{"model": "multi-label image tagger", "hidden_act": "gelu", "moe": "soft", "shared_expert": false, "layers": 8, "num_labels": 120, "eps": 1e-06, "batch_size": 64, "epochs": 6.4, "lr_schedule": "poly", "warmup_steps": 390}
Rows from block 3, named by matrix and row number. Rows with one number belong to one attention dimension. Each number is 50 + 10 x the weight over the matrix's rms, rounded and kept within 0 to 99. All counts start at 0.
# v: attention value (model.blocks.3.attn.v.weight, 384x384), inputs 192-383
# proj: attention output (model.blocks.3.attn.proj.weight, 384x384, transposed), outputs 192-383
v.179:39 52 63 48 60 42 58 59 51 56 42 37 66 47 59 62 46 43 43 40 56 52 65 48 52 54 64 42 52 51 50 56 48 57 64 49 46 51 43 50 56 35 43 44 43 54 63 73 52 45 53 53 57 57 58 44 61 40 47 43 47 52 59 33 51 51 54 58 76 42 57 48 55 49 56 30 41 59 61 47 51 49 52 48 54 62 66 46 55 53 51 58 58 53 54 35 34 41 45 44 58 50 61 57 47 46 57 37 54 48 52 61 47 51 56 51 55 56 49 48 41 55 52 50 46 49 51 49 45 52 59 61 55 48 52 48 41 57 48 44 48 40 48 51 53 39 34 48 55 41 46 52 51 48 64 60 61 69 52 63 50 39 49 60 50 49 59 54 43 53 53 47 63 32 42 42 49 46 64 42 55 44 55 57 40 39 39 53 45 52 47 55
v.180:52 30 55 33 42 43 36 55 49 53 54 38 50 52 51 42 55 23 60 37 67 52 44 45 50 47 39 52 37 42 34 78 53 73 57 50 49 54 58 64 28 49 70 41 33 50 59 64 57 37 59 56 60 50 57 68 56 49 76 62 55 46 52 77 76 58 64 65 51 62 54 67 42 59 43 36 30 56 54 44 43 63 80 71 54 58 40 61 41 40 55 50 62 65 54 46 42 57 44 62 43 50 78 43 59 58 54 47 36 20 60 44 24 57 34 54 44 61 57 39 35 69 68 65 53 43 46 59 66 35 46 52 53 51 43 55 52 57 32 26 52 36 43 55 48 66 46 30 32 44 44 36 77 40 34 54 28 50 57 35 32 29 53 35 31 34 44 52 51 54 40 63 53 47 59 46 41 36 49 65 43 36 35 55 44 39 48 41 53 57 42 57
v.181:66 59 57 46 53 52 51 39 60 43 51 69 38 71 41 27 22 40 54 43 55 35 40 74 61 55 66 57 48 51 53 70 46 52 75 37 60 52 66 58 37 50 58 58 65 61 65 56 60 48 49 63 50 61 57 65 68 65 57 77 44 56 55 66 37 42 52 43 57 45 48 74 58 74 33 39 58 53 59 52 38 51 48 58 72 53 29 49 58 47 49 74 53 54 36 40 27 54 44 58 52 63 63 53 58 48 66 36 38 18 71 43 39 81 27 36 41 57 53 56 51 42 61 67 37 62 39 39 47 57 54 41 74 58 35 56 54 39 52 35 29 23 39 59 33 58 56 43 31 36 53 33 55 45 24 45 57 40 48 59 50 47 66 54 54 54 40 62 53 38 39 56 42 67 37 29 61 57 45 48 65 41 50 61 25 57 38 67 49 46 79 25
v.182:32 58 34 53 42 45 59 50 51 58 58 40 43 26 47 71 65 69 56 52 31 49 41 34 38 56 42 48 63 58 54 36 58 29 22 42 39 48 34 30 70 44 29 51 52 39 37 48 40 56 42 53 31 50 40 25 40 60 40 30 42 39 39 40 38 46 42 43 51 44 39 35 44 43 54 81 40 49 30 54 49 37 47 39 26 36 51 37 38 69 47 48 35 45 50 51 55 35 58 35 50 42 28 35 45 41 39 58 63 72 25 47 53 41 82 47 74 41 46 44 61 40 31 41 47 44 55 60 43 66 41 48 40 36 50 37 36 62 63 79 71 65 48 35 67 44 44 48 67 55 56 63 41 48 59 69 54 40 65 56 57 72 47 57 66 49 49 41 42 50 71 52 49 39 56 63 36 43 47 45 45 50 52 63 65 47 65 52 55 49 34 72
v.183:47 57 38 45 44 61 55 53 71 51 49 25 60 33 53 71 74 35 65 54 47 46 54 46 38 75 58 58 48 52 45 40 62 42 54 53 43 36 49 29 58 58 32 44 39 56 45 51 43 56 48 53 52 37 34 39 46 50 51 38 47 36 43 46 54 45 51 41 55 61 51 32 49 47 49 65 37 56 42 44 45 38 44 46 45 51 58 58 43 47 57 28 33 54 40 43 59 50 52 28 47 42 41 52 53 52 42 61 53 46 26 48 50 45 66 44 62 47 58 47 53 44 32 48 49 54 55 50 41 61 59 51 41 34 45 42 41 55 42 68 68 57 60 43 67 42 60 57 54 59 62 66 64 48 61 54 63 54 42 68 59 65 38 52 45 46 47 38 48 45 72 52 58 40 60 62 41 43 64 49 39 45 57 46 60 38 60 54 55 51 37 55
v.184:61 48 60 56 49 52 45 43 54 48 52 42 58 55 47 34 45 40 61 40 66 53 43 56 44 47 25 59 51 43 58 48 42 38 53 48 43 36 53 60 30 32 59 50 51 54 55 51 67 38 63 58 47 53 49 57 63 56 40 63 46 44 55 64 55 47 31 63 39 37 49 49 51 47 47 38 56 39 63 57 32 66 54 48 50 56 36 23 41 57 60 63 59 65 47 53 42 51 51 67 44 52 55 49 53 58 58 62 47 41 50 52 38 37 49 62 60 57 54 34 42 55 62 69 53 52 29 41 57 49 44 40 63 60 56 70 59 40 57 50 42 36 56 54 40 64 32 47 42 46 51 47 35 45 43 54 54 38 41 41 55 41 66 51 63 46 56 56 36 44 59 53 33 39 52 28 43 45 50 61 48 50 53 72 53 40 43 42 55 52 58 44
v.185:36 36 42 34 36 30 42 47 51 44 59 60 42 75 49 73 40 24 47 38 57 59 48 65 64 60 85 46 44 44 47 68 49 77 56 51 59 55 71 71 51 69 55 62 47 49 53 54 46 64 47 52 44 51 62 66 61 51 56 41 65 70 66 50 76 59 62 65 51 58 50 69 52 67 58 57 49 66 61 50 54 46 66 51 59 36 47 86 66 43 54 52 63 49 61 37 62 57 58 37 38 54 70 51 62 61 51 44 45 39 53 44 55 74 47 51 28 59 53 44 40 59 58 41 45 45 49 62 78 52 46 59 46 51 40 42 46 49 40 36 54 47 51 50 38 55 50 53 40 47 50 33 57 54 21 40 33 53 69 57 40 41 52 55 38 32 53 43 60 50 45 58 62 34 51 72 59 59 61 53 40 43 32 48 32 45 51 65 41 64 60 43
v.186:53 44 36 50 42 54 45 42 40 64 47 51 53 45 46 48 62 50 38 61 46 47 56 63 58 51 59 49 47 42 48 46 52 53 17 53 68 53 58 43 45 66 52 66 58 51 45 36 41 56 34 50 36 49 40 60 57 47 32 44 67 54 60 57 40 55 55 53 33 45 51 57 57 38 44 61 43 70 55 52 69 45 55 51 41 34 56 64 46 47 50 52 59 52 62 55 61 55 58 47 50 38 44 49 50 47 50 43 49 74 43 31 56 41 51 50 44 39 51 62 62 51 37 37 42 52 70 43 43 63 53 50 57 64 41 52 50 39 50 68 52 58 62 55 58 43 51 52 50 51 51 57 59 51 47 53 52 44 41 53 46 48 44 60 50 47 50 47 59 58 53 50 48 56 53 54 49 51 50 42 49 38 54 35 57 50 46 52 64 49 45 57
v.187:50 62 49 63 50 52 46 53 47 42 56 57 40 72 44 32 28 49 42 55 53 53 38 75 63 48 64 41 53 55 51 68 48 48 62 39 50 53 46 48 47 46 58 61 70 47 55 47 58 50 47 52 48 59 63 67 43 47 45 49 42 45 51 47 31 49 65 53 48 51 49 64 54 51 50 60 53 64 51 54 39 64 47 55 62 45 53 61 56 56 56 69 66 45 56 52 50 51 58 64 34 63 55 44 55 44 56 42 46 37 70 51 41 64 47 51 51 51 47 49 49 57 61 43 53 46 54 56 45 59 39 44 66 62 48 42 48 40 46 34 34 34 48 58 50 61 50 57 41 42 55 29 56 60 39 45 53 62 54 58 54 38 64 54 56 39 45 51 46 44 22 55 49 48 48 54 56 62 43 33 55 56 56 34 40 48 50 52 50 49 69 43
v.188:55 50 58 52 48 39 53 51 55 43 55 56 37 54 48 43 35 38 46 51 54 49 42 63 60 64 57 51 40 51 42 77 54 60 85 53 42 48 64 59 46 50 59 52 52 60 58 48 53 70 41 64 55 47 39 51 49 48 50 62 28 60 55 48 52 61 71 48 55 48 65 66 45 74 47 43 63 40 52 55 38 56 56 64 57 52 32 67 49 29 48 64 50 44 49 43 40 61 55 76 46 50 56 52 50 39 54 47 55 21 71 61 43 69 35 57 40 62 57 54 40 53 55 66 45 51 28 51 64 39 44 46 51 40 42 42 56 54 50 22 41 35 54 50 39 65 48 49 34 57 70 33 66 53 37 42 44 53 56 55 46 22 68 48 47 63 36 45 58 43 29 48 43 45 47 52 49 45 54 59 58 53 47 61 51 59 48 49 44 34 67 38
v.189:53 58 52 46 58 51 49 48 53 34 39 61 48 64 66 40 28 31 51 47 72 56 57 66 68 56 74 30 47 40 36 81 49 77 59 61 56 56 57 85 39 62 60 57 40 56 68 52 48 47 53 57 55 59 71 73 58 54 49 70 56 60 71 59 61 61 70 58 42 54 57 85 53 81 47 32 47 57 64 48 40 55 62 64 80 47 48 62 56 52 48 66 73 53 64 50 47 44 54 67 44 54 79 53 62 58 47 41 46 24 73 45 40 73 35 41 34 62 48 63 46 44 72 50 43 62 52 53 64 39 44 57 61 37 35 44 49 44 41 39 23 28 49 57 41 53 49 46 20 49 39 25 55 52 15 39 37 65 60 59 37 37 54 45 50 46 51 44 45 50 37 44 61 66 38 53 54 39 40 61 44 34 31 38 38 47 29 65 36 51 50 34
v.190:56 58 48 69 56 56 61 49 50 54 51 47 54 31 53 53 76 55 46 43 42 35 47 45 44 48 22 64 47 58 52 31 47 40 54 47 45 21 28 27 71 40 43 56 46 56 31 45 60 41 54 40 50 55 45 30 54 49 54 58 44 30 28 43 28 37 30 49 55 41 49 18 46 36 53 53 58 35 47 54 52 38 28 40 41 53 59 42 49 66 48 46 30 62 35 46 60 49 36 47 51 52 27 59 49 47 51 64 51 56 40 47 53 24 62 57 53 36 51 52 52 31 49 49 69 43 54 60 24 59 51 47 38 58 58 62 38 49 55 57 53 51 50 44 70 38 41 53 60 60 40 63 38 46 75 69 59 49 32 47 48 59 54 58 70 59 53 60 49 35 61 58 36 50 37 39 55 45 48 47 55 55 73 54 60 58 49 40 64 40 57 59
v.191:43 47 57 37 41 36 41 59 56 48 57 48 49 39 60 61 49 41 49 55 59 59 46 44 58 56 38 48 53 39 53 63 33 54 65 40 37 44 57 47 39 45 41 50 54 51 74 44 54 50 53 55 59 59 37 32 53 51 68 42 45 51 54 53 67 54 50 63 61 64 60 50 49 54 49 52 43 66 47 45 30 52 66 63 48 51 44 47 41 50 60 47 52 49 43 48 37 50 60 47 56 50 57 55 53 41 58 47 48 23 53 65 37 53 44 42 52 54 50 48 36 64 49 49 48 60 35 61 83 51 45 49 61 52 58 52 63 51 50 28 51 47 55 48 41 43 48 57 60 54 51 57 40 56 36 63 55 61 45 60 42 54 57 54 42 53 55 51 59 59 33 63 52 50 67 40 51 53 50 51 60 60 33 62 54 63 55 52 39 56 59 37
v.192:38 51 61 41 47 47 64 43 49 50 48 56 50 50 59 34 48 57 55 39 39 51 53 39 53 37 39 57 54 46 48 28 67 39 33 62 49 53 54 51 43 60 55 37 59 44 57 38 45 43 45 51 46 42 54 55 43 45 48 41 55 54 54 64 44 65 53 46 33 59 54 45 49 36 50 58 45 55 35 54 61 52 37 45 28 49 36 53 40 53 68 56 58 58 61 57 40 34 39 35 54 51 64 45 61 63 41 67 58 66 38 57 42 30 42 49 57 36 50 61 55 57 49 55 46 39 64 63 47 55 50 45 49 57 41 40 33 36 43 58 45 54 42 54 62 52 45 45 44 48 42 53 46 56 53 44 42 55 51 40 47 41 48 37 56 44 48 54 54 70 52 54 41 53 50 58 62 49 61 48 53 59 42 64 65 48 36 44 50 60 54 79
v.193:52 43 67 39 46 44 34 47 49 46 50 59 40 52 54 45 32 55 51 42 52 55 55 49 53 43 55 43 42 65 43 42 43 58 63 52 68 56 51 48 48 68 54 58 57 55 69 40 58 44 39 56 49 59 45 44 35 52 48 55 42 61 60 70 54 49 62 47 51 81 55 71 61 61 50 67 56 57 43 43 39 33 59 69 51 48 45 58 43 72 51 62 46 57 55 47 45 42 46 58 62 57 48 44 66 40 48 50 54 40 56 62 49 68 37 43 63 50 44 52 34 69 54 56 40 48 43 61 91 64 46 63 60 42 50 50 58 47 47 37 37 40 54 48 42 46 63 56 41 38 50 52 46 54 42 56 51 42 45 58 47 56 52 53 23 54 58 46 53 42 45 63 38 63 50 48 38 46 55 60 55 55 26 40 56 40 55 54 51 42 48 53
v.194:25 47 44 50 48 66 27 44 66 41 56 62 49 50 43 49 50 66 49 51 58 59 53 53 47 51 35 62 29 24 59 50 37 49 60 28 50 47 51 61 29 54 59 53 54 46 63 45 63 41 69 43 53 47 61 51 66 50 67 50 36 45 29 76 53 58 50 44 61 50 49 58 52 36 55 45 47 52 46 46 40 43 46 68 56 46 38 59 29 64 48 49 42 49 38 48 55 42 50 72 47 45 57 60 58 42 47 52 50 43 54 58 42 57 49 59 50 52 45 49 30 67 40 54 63 56 54 41 55 51 58 44 45 47 65 54 46 39 44 46 48 54 60 32 38 50 66 59 41 46 35 40 36 35 63 58 40 45 47 55 40 57 35 51 54 52 54 34 39 40 66 56 57 75 39 49 63 65 62 48 33 53 39 50 33 50 63 52 54 46 38 44
v.195:48 43 61 60 52 35 46 48 40 48 45 38 46 44 39 57 58 53 44 44 31 45 52 65 48 27 65 38 40 42 56 55 66 43 23 54 69 58 52 48 52 50 41 64 55 43 44 43 31 25 34 45 25 60 36 46 51 45 43 45 58 51 65 74 64 53 55 47 56 53 49 53 42 33 53 50 42 48 50 41 62 66 48 64 43 41 52 57 37 70 48 48 54 48 64 48 51 50 50 46 70 55 51 65 77 46 50 48 49 49 23 58 41 49 55 51 56 41 50 51 51 73 47 53 35 55 45 44 72 61 44 41 59 50 42 62 37 58 43 45 50 60 56 48 51 39 48 40 60 44 44 45 33 42 48 65 43 39 51 59 61 65 47 46 59 54 66 49 53 53 58 50 35 45 60 52 46 43 52 40 65 35 37 48 60 60 63 40 50 56 52 69
v.196:47 65 57 48 58 64 60 56 51 58 40 56 57 58 61 50 60 44 62 49 40 59 41 42 49 52 43 55 59 59 50 47 46 61 73 59 56 52 54 44 64 47 41 50 48 55 36 44 63 60 43 52 68 35 68 64 53 37 38 41 59 58 39 15 49 57 61 38 39 36 63 48 45 69 42 43 55 53 54 65 61 52 38 46 44 68 57 49 69 18 37 43 52 51 39 35 52 66 40 51 38 48 52 52 47 56 54 45 53 59 46 40 53 43 44 58 52 55 59 51 68 43 42 51 65 41 43 55 42 50 66 49 46 49 52 55 58 50 49 55 49 56 45 63 56 63 50 50 57 48 57 47 48 54 44 53 52 42 40 54 52 43 59 38 56 53 35 48 54 52 37 35 53 47 61 50 48 49 43 53 61 57 50 48 64 57 42 57 45 35 54 35
proj.179:48 56 40 47 40 39 61 43 43 58 49 57 41 44 40 44 41 63 55 65 43 56 47 57 48 57 43 52 58 47 59 62 53 60 49 62 61 58 52 57 36 47 48 47 59 55 56 52 48 45 56 50 53 44 53 55 37 54 52 45 56 57 45 47 50 58 55 44 47 45 59 51 50 56 42 68 52 53 49 50 57 56 34 44 52 41 50 42 50 64 50 34 46 46 48 44 51 63 47 50 51 57 41 41 41 54 43 45 38 57 51 47 54 47 54 61 53 31 64 60 41 48 47 41 41 57 48 34 48 43 53 50 43 62 55 40 63 59 51 53 55 68 36 35 46 40 30 38 41 53 42 53 56 59 44 39 44 46 41 63 50 55 53 42 53 54 41 64 49 55 60 60 65 46 45 49 49 52 40 35 58 46 59 60 62 50 44 54 51 54 63 39
proj.180:48 69 60 49 44 42 57 50 46 18 42 55 63 52 33 27 76 55 58 64 68 36 55 42 53 58 46 45 58 55 60 49 49 44 30 61 54 75 43 57 53 49 40 50 62 42 35 50 61 34 30 34 57 41 48 58 33 40 40 61 45 60 51 52 54 65 41 51 73 64 60 29 58 60 54 28 23 63 71 39 56 33 39 63 54 45 41 34 59 66 64 70 35 51 42 64 26 55 52 42 54 61 32 44 53 54 54 31 45 52 49 59 47 44 67 52 37 35 66 48 52 38 66 62 46 45 56 49 53 27 53 58 49 68 62 43 48 46 49 54 61 52 49 37 49 57 46 70 49 50 49 57 35 52 56 50 49 55 67 47 51 43 52 53 39 46 47 53 65 54 29 52 58 53 52 52 74 77 54 40 46 30 52 41 52 45 29 44 59 61 57 46
proj.181:51 54 45 59 39 46 53 50 45 47 30 38 58 35 46 66 63 59 53 56 52 58 60 35 62 54 45 39 40 58 55 58 68 38 49 74 53 47 61 52 44 38 17 54 75 68 46 68 40 34 38 61 39 62 33 40 66 56 54 54 57 36 46 46 56 27 64 58 46 40 67 26 62 55 64 37 47 64 49 56 50 41 29 28 49 51 57 59 40 61 46 55 44 22 73 80 33 70 46 34 66 86 23 53 37 51 68 58 56 78 34 55 35 54 73 72 56 46 47 76 53 55 46 32 53 45 55 52 42 70 58 37 42 63 51 39 57 46 17 47 59 62 42 45 75 57 61 59 61 42 59 61 53 38 67 54 58 58 39 36 51 44 21 45 78 41 62 41 81 62 59 51 60 62 61 53 51 59 38 44 62 42 51 62 46 41 64 45 73 60 48 63
proj.182:46 25 55 59 56 52 36 49 55 98 66 59 44 58 51 44 15 39 43 56 41 46 31 52 48 48 54 62 46 32 37 40 36 67 65 44 58 38 42 58 51 46 76 51 47 61 55 42 51 73 61 53 51 68 56 43 49 43 69 60 44 29 72 45 55 65 43 48 48 56 33 71 52 38 52 56 68 43 52 65 42 48 70 59 52 62 55 32 67 49 50 44 65 56 41 50 74 45 54 65 53 45 83 54 62 45 18 42 35 35 53 50 58 41 39 52 36 59 57 40 58 52 56 57 52 52 43 39 52 59 44 46 37 27 40 47 52 53 67 48 40 46 59 40 44 49 37 35 48 54 56 49 65 59 40 45 62 51 55 60 35 39 57 63 33 55 39 53 27 49 57 55 44 45 36 40 54 19 47 48 52 60 48 51 40 47 45 44 21 42 50 31
proj.183:47 42 52 48 56 57 45 43 47 76 58 58 32 68 37 45 18 43 47 44 47 37 46 66 47 39 61 54 56 48 62 41 59 48 52 48 60 55 41 56 53 57 57 55 57 54 55 56 48 66 56 59 40 48 54 55 34 49 60 66 63 54 64 47 44 46 58 56 31 43 49 72 45 52 37 67 42 47 58 45 68 42 51 54 52 55 33 38 54 59 47 43 67 50 41 41 50 47 47 63 42 49 67 54 43 71 08 32 30 53 67 38 53 49 28 44 43 26 59 49 54 49 47 51 37 48 44 40 62 51 70 39 36 46 59 45 55 60 55 45 37 39 49 37 35 47 35 38 35 46 41 37 63 57 47 57 47 53 44 49 39 55 58 39 30 50 45 51 39 67 49 40 45 52 29 39 61 43 45 60 45 45 50 36 55 50 42 61 51 38 68 50
proj.184:38 64 53 53 49 71 65 49 42 44 46 52 57 50 49 50 45 56 57 55 56 66 40 33 44 60 48 60 54 41 66 64 45 56 62 54 54 49 55 44 49 32 52 56 52 56 66 53 49 41 35 55 61 45 61 43 47 41 38 52 68 41 57 37 47 43 55 54 64 44 47 30 51 59 47 55 32 48 51 42 43 46 33 51 57 61 70 57 56 48 50 45 48 39 43 57 41 55 60 53 48 56 48 45 46 60 59 53 56 56 54 55 41 66 56 55 43 51 57 54 52 46 58 43 35 39 54 36 35 57 55 64 51 55 42 39 54 60 33 35 52 46 46 40 53 50 63 67 51 44 44 58 42 53 59 42 45 54 59 27 44 38 31 59 55 49 42 52 67 56 46 45 60 56 62 55 55 61 42 56 51 57 57 50 42 64 51 55 54 66 47 52
proj.185:45 55 67 39 71 37 54 50 52 45 28 40 56 44 55 18 84 57 70 57 55 30 67 51 50 29 48 50 44 62 59 38 45 25 36 48 60 72 46 59 46 65 36 32 56 35 41 53 74 37 48 29 44 53 41 51 42 50 47 50 47 65 34 56 45 48 38 54 40 69 58 26 41 33 43 46 39 52 40 42 70 50 35 53 53 50 54 33 34 50 48 59 49 66 51 64 46 54 41 49 72 51 26 44 51 56 49 37 49 49 30 41 67 46 59 52 56 47 54 48 54 53 62 61 65 42 35 60 44 38 62 42 66 79 65 56 44 44 43 61 42 60 34 47 56 65 42 63 53 58 48 58 48 44 59 48 50 44 51 71 60 47 66 35 38 49 53 63 54 48 39 43 45 61 44 61 62 57 54 47 31 46 34 42 65 38 27 43 64 45 47 51
proj.186:55 43 50 64 65 43 51 52 41 59 53 43 49 43 40 54 52 45 50 57 52 35 55 45 58 48 41 47 47 43 40 41 56 37 67 41 57 61 48 46 66 51 48 48 57 59 63 63 51 61 54 39 65 60 43 43 66 40 46 40 36 62 44 64 48 65 58 46 54 52 46 44 61 38 51 41 69 48 38 59 60 47 52 50 71 45 49 40 41 37 60 52 47 40 65 38 56 44 34 51 61 41 68 61 55 56 35 68 41 23 42 55 66 48 43 53 48 56 43 65 72 46 40 57 63 52 30 64 63 38 50 44 47 41 66 57 40 40 56 59 45 47 55 59 53 53 55 49 62 50 62 52 43 43 55 39 64 44 46 64 48 41 54 48 41 47 56 38 33 35 41 44 51 45 65 51 39 34 66 59 44 54 32 53 54 42 51 48 49 45 45 41
proj.187:40 63 67 51 45 51 44 47 46 79 32 43 64 58 38 49 68 58 59 42 56 61 45 44 38 47 49 39 30 53 41 47 53 42 59 56 38 52 57 52 46 54 42 51 57 52 40 61 48 42 40 45 43 56 56 41 58 36 36 38 55 64 37 61 47 58 39 45 54 48 55 36 67 51 49 27 56 40 42 48 40 48 48 42 52 60 53 52 41 57 56 62 33 38 56 56 42 54 37 45 65 65 46 60 62 48 37 69 62 63 34 33 52 55 61 51 42 63 47 62 45 51 40 40 43 43 44 61 52 52 45 57 52 58 52 46 53 60 27 53 61 49 53 71 62 55 52 46 57 41 70 52 56 40 56 52 59 33 36 38 57 54 33 40 57 37 52 37 56 41 52 46 46 62 41 44 35 43 47 46 50 52 58 59 50 56 49 45 54 49 47 44
proj.188:49 63 44 43 44 56 46 45 39 28 51 29 62 54 48 49 58 61 59 60 49 69 55 41 41 46 44 37 49 53 62 52 58 41 38 54 55 39 43 36 47 45 43 53 58 34 41 49 65 29 51 49 43 47 56 50 48 56 39 57 67 52 44 42 54 52 54 55 56 44 53 36 63 63 60 50 40 62 52 34 49 47 37 47 51 53 70 63 49 56 43 52 52 43 53 71 56 47 42 36 54 73 27 53 47 46 71 58 43 66 36 45 42 45 61 64 42 54 53 58 49 52 43 49 55 58 62 55 44 53 69 60 52 60 46 48 39 43 40 50 65 50 55 48 52 61 60 54 47 34 57 47 34 51 66 43 43 40 52 51 62 57 40 39 64 49 69 32 56 57 64 45 52 59 42 39 58 59 30 41 43 45 56 55 44 37 52 43 61 67 35 66
proj.189:34 50 42 54 47 57 54 47 42 00 34 40 77 38 53 33 77 64 51 52 50 47 69 52 55 52 39 38 59 55 55 52 64 26 33 67 48 64 54 40 51 44 28 38 49 42 39 52 68 25 27 40 38 50 43 60 43 58 23 39 42 59 33 37 43 42 34 55 57 47 68 25 44 46 65 32 31 54 44 37 43 45 46 42 45 32 52 62 33 53 51 55 47 67 59 70 47 58 37 33 62 64 21 43 47 46 99 55 50 65 28 45 58 51 67 69 43 45 51 55 60 54 46 51 63 52 53 58 39 46 67 44 64 70 54 63 41 41 46 59 66 66 29 58 64 65 48 62 52 44 51 50 28 50 56 51 54 38 33 59 55 45 38 39 59 53 75 47 59 51 51 52 43 63 60 53 37 54 48 51 53 45 34 42 70 48 63 38 67 66 35 71
proj.190:56 49 51 47 54 48 45 60 56 99 50 45 47 59 40 53 15 42 49 48 41 64 39 47 59 64 50 57 49 51 51 57 51 67 74 53 59 36 51 53 52 58 66 53 47 62 78 54 38 59 56 71 40 56 40 37 69 57 65 55 57 33 64 42 65 40 63 41 44 35 50 70 43 70 56 66 43 41 45 55 53 46 41 50 56 60 56 52 69 47 45 49 44 48 48 33 57 40 56 59 41 43 59 61 53 40 17 55 39 60 55 56 49 63 44 50 58 43 45 48 43 71 35 48 30 53 58 40 54 55 51 60 41 26 43 36 46 67 61 50 48 51 42 45 63 43 41 27 43 56 32 52 57 56 52 45 36 61 54 43 41 45 43 65 55 46 48 41 52 48 64 55 54 47 57 31 50 42 48 59 63 48 56 50 36 53 54 53 48 39 67 50
proj.191:61 47 53 41 58 51 40 55 46 50 42 57 63 57 50 44 53 48 51 66 45 49 35 52 56 51 46 60 45 59 55 43 42 44 41 54 55 48 37 59 48 50 49 61 53 57 23 60 41 35 49 53 50 39 57 52 52 52 57 64 38 52 39 43 55 56 64 52 34 57 49 49 39 61 54 46 36 49 54 38 49 50 49 69 50 43 61 59 40 53 37 57 49 52 39 45 58 54 45 50 60 61 30 56 54 56 47 64 34 47 39 30 52 47 46 47 55 39 54 60 40 37 72 43 56 55 46 44 32 53 58 45 47 54 41 55 56 46 39 41 59 39 39 45 53 54 54 62 54 52 64 56 46 58 57 47 42 67 59 57 61 52 47 42 50 49 35 43 47 50 53 47 45 47 20 51 47 66 41 47 41 47 53 45 42 50 56 54 56 67 53 49
proj.192:44 37 55 55 35 60 50 41 34 17 60 52 54 54 60 55 44 54 45 48 47 61 40 37 56 71 53 58 55 38 44 62 36 61 47 49 42 58 45 51 62 53 51 40 27 55 70 45 56 50 63 49 62 54 49 47 52 41 61 32 67 53 53 53 52 57 56 54 61 34 49 45 56 44 51 42 58 37 53 54 34 48 73 47 45 43 46 43 49 59 49 46 50 55 50 45 36 44 51 48 39 55 54 41 50 59 79 68 64 52 50 45 54 57 35 39 35 46 51 52 58 47 42 55 49 34 47 53 53 51 59 69 52 49 54 54 55 37 46 49 57 46 52 32 55 59 50 56 43 55 38 60 67 43 54 35 44 51 61 40 51 52 54 57 52 41 57 48 32 47 56 62 55 46 63 53 38 37 60 53 44 40 52 58 21 35 45 37 56 58 42 64
proj.193:46 62 58 50 44 63 47 48 54 27 54 27 41 42 39 58 64 44 48 48 26 42 49 63 44 51 51 54 54 38 61 52 50 51 81 54 52 37 52 65 53 34 49 54 49 50 33 41 46 40 52 50 57 64 35 54 40 44 51 46 54 50 39 43 61 44 44 51 48 34 68 55 69 71 49 42 64 50 62 32 43 54 44 27 37 40 42 47 53 51 51 52 35 38 47 53 57 57 42 58 54 57 30 44 57 71 74 41 45 64 43 44 55 33 63 50 41 43 52 48 53 48 49 45 59 58 46 57 40 53 31 26 52 46 68 61 50 42 45 52 48 44 62 61 33 55 43 41 51 47 45 52 27 48 57 49 75 63 42 50 53 47 54 53 57 59 61 39 59 49 61 46 43 32 59 64 41 39 57 41 63 69 61 63 38 36 49 45 43 52 61 51
proj.194:40 52 35 42 44 28 57 56 40 00 54 19 43 49 46 50 45 61 55 52 51 51 52 53 53 44 50 41 59 63 55 56 62 43 50 58 48 64 47 68 58 45 40 40 57 44 28 54 37 47 43 50 44 43 43 62 49 37 49 39 54 67 48 37 46 47 45 48 37 46 48 54 60 72 36 67 51 43 44 60 48 47 38 45 45 48 65 54 56 45 43 42 53 56 40 47 53 61 55 50 33 63 41 44 57 42 89 32 55 55 32 38 43 57 56 46 58 50 66 47 48 60 41 33 57 42 39 67 49 46 47 44 49 52 46 39 66 57 60 54 40 41 48 46 44 54 51 50 35 44 59 53 61 69 37 32 35 51 41 44 47 41 37 32 41 50 43 54 45 66 48 41 59 22 76 68 51 43 46 48 65 50 49 52 49 46 61 76 42 52 54 31
proj.195:48 50 46 60 52 54 41 50 51 34 58 58 49 46 57 63 49 63 55 49 54 49 60 39 55 60 48 34 59 26 59 57 48 56 70 39 41 47 45 64 53 37 51 41 56 56 52 47 55 60 55 48 72 55 46 37 60 54 51 42 44 53 50 48 56 49 45 44 60 34 57 50 56 56 49 39 55 39 61 47 47 53 58 59 55 56 54 41 47 52 41 51 65 62 37 53 55 47 48 77 64 55 44 54 47 44 67 60 53 50 57 48 34 42 37 62 56 40 39 53 51 56 51 48 47 47 43 36 40 43 32 74 55 47 49 46 54 43 42 48 41 35 50 57 43 57 52 62 41 52 28 57 47 42 47 40 51 53 46 32 49 43 55 62 40 47 38 59 39 47 43 41 49 48 57 45 53 39 57 52 45 60 62 65 40 31 51 53 45 40 64 32
proj.196:55 64 43 48 66 48 41 41 61 56 47 62 59 64 56 42 41 27 52 53 52 50 43 48 57 59 50 63 52 53 38 49 54 53 35 50 55 45 48 41 46 55 67 37 51 51 52 53 55 48 50 36 26 52 51 43 53 64 49 66 37 53 58 48 52 50 50 57 43 45 46 33 39 38 53 57 43 56 40 53 63 45 51 58 52 49 47 38 49 49 50 47 44 41 62 54 40 43 60 45 44 51 50 64 26 38 36 58 46 52 78 49 63 44 62 53 49 49 56 50 43 56 40 57 47 61 62 41 45 55 57 47 59 42 57 45 53 62 56 44 53 45 42 54 50 37 52 49 66 50 50 40 55 51 47 62 26 35 67 54 52 58 36 61 58 47 61 47 58 61 50 68 45 71 33 45 69 64 40 46 40 57 39 44 53 55 52 47 52 45 52 71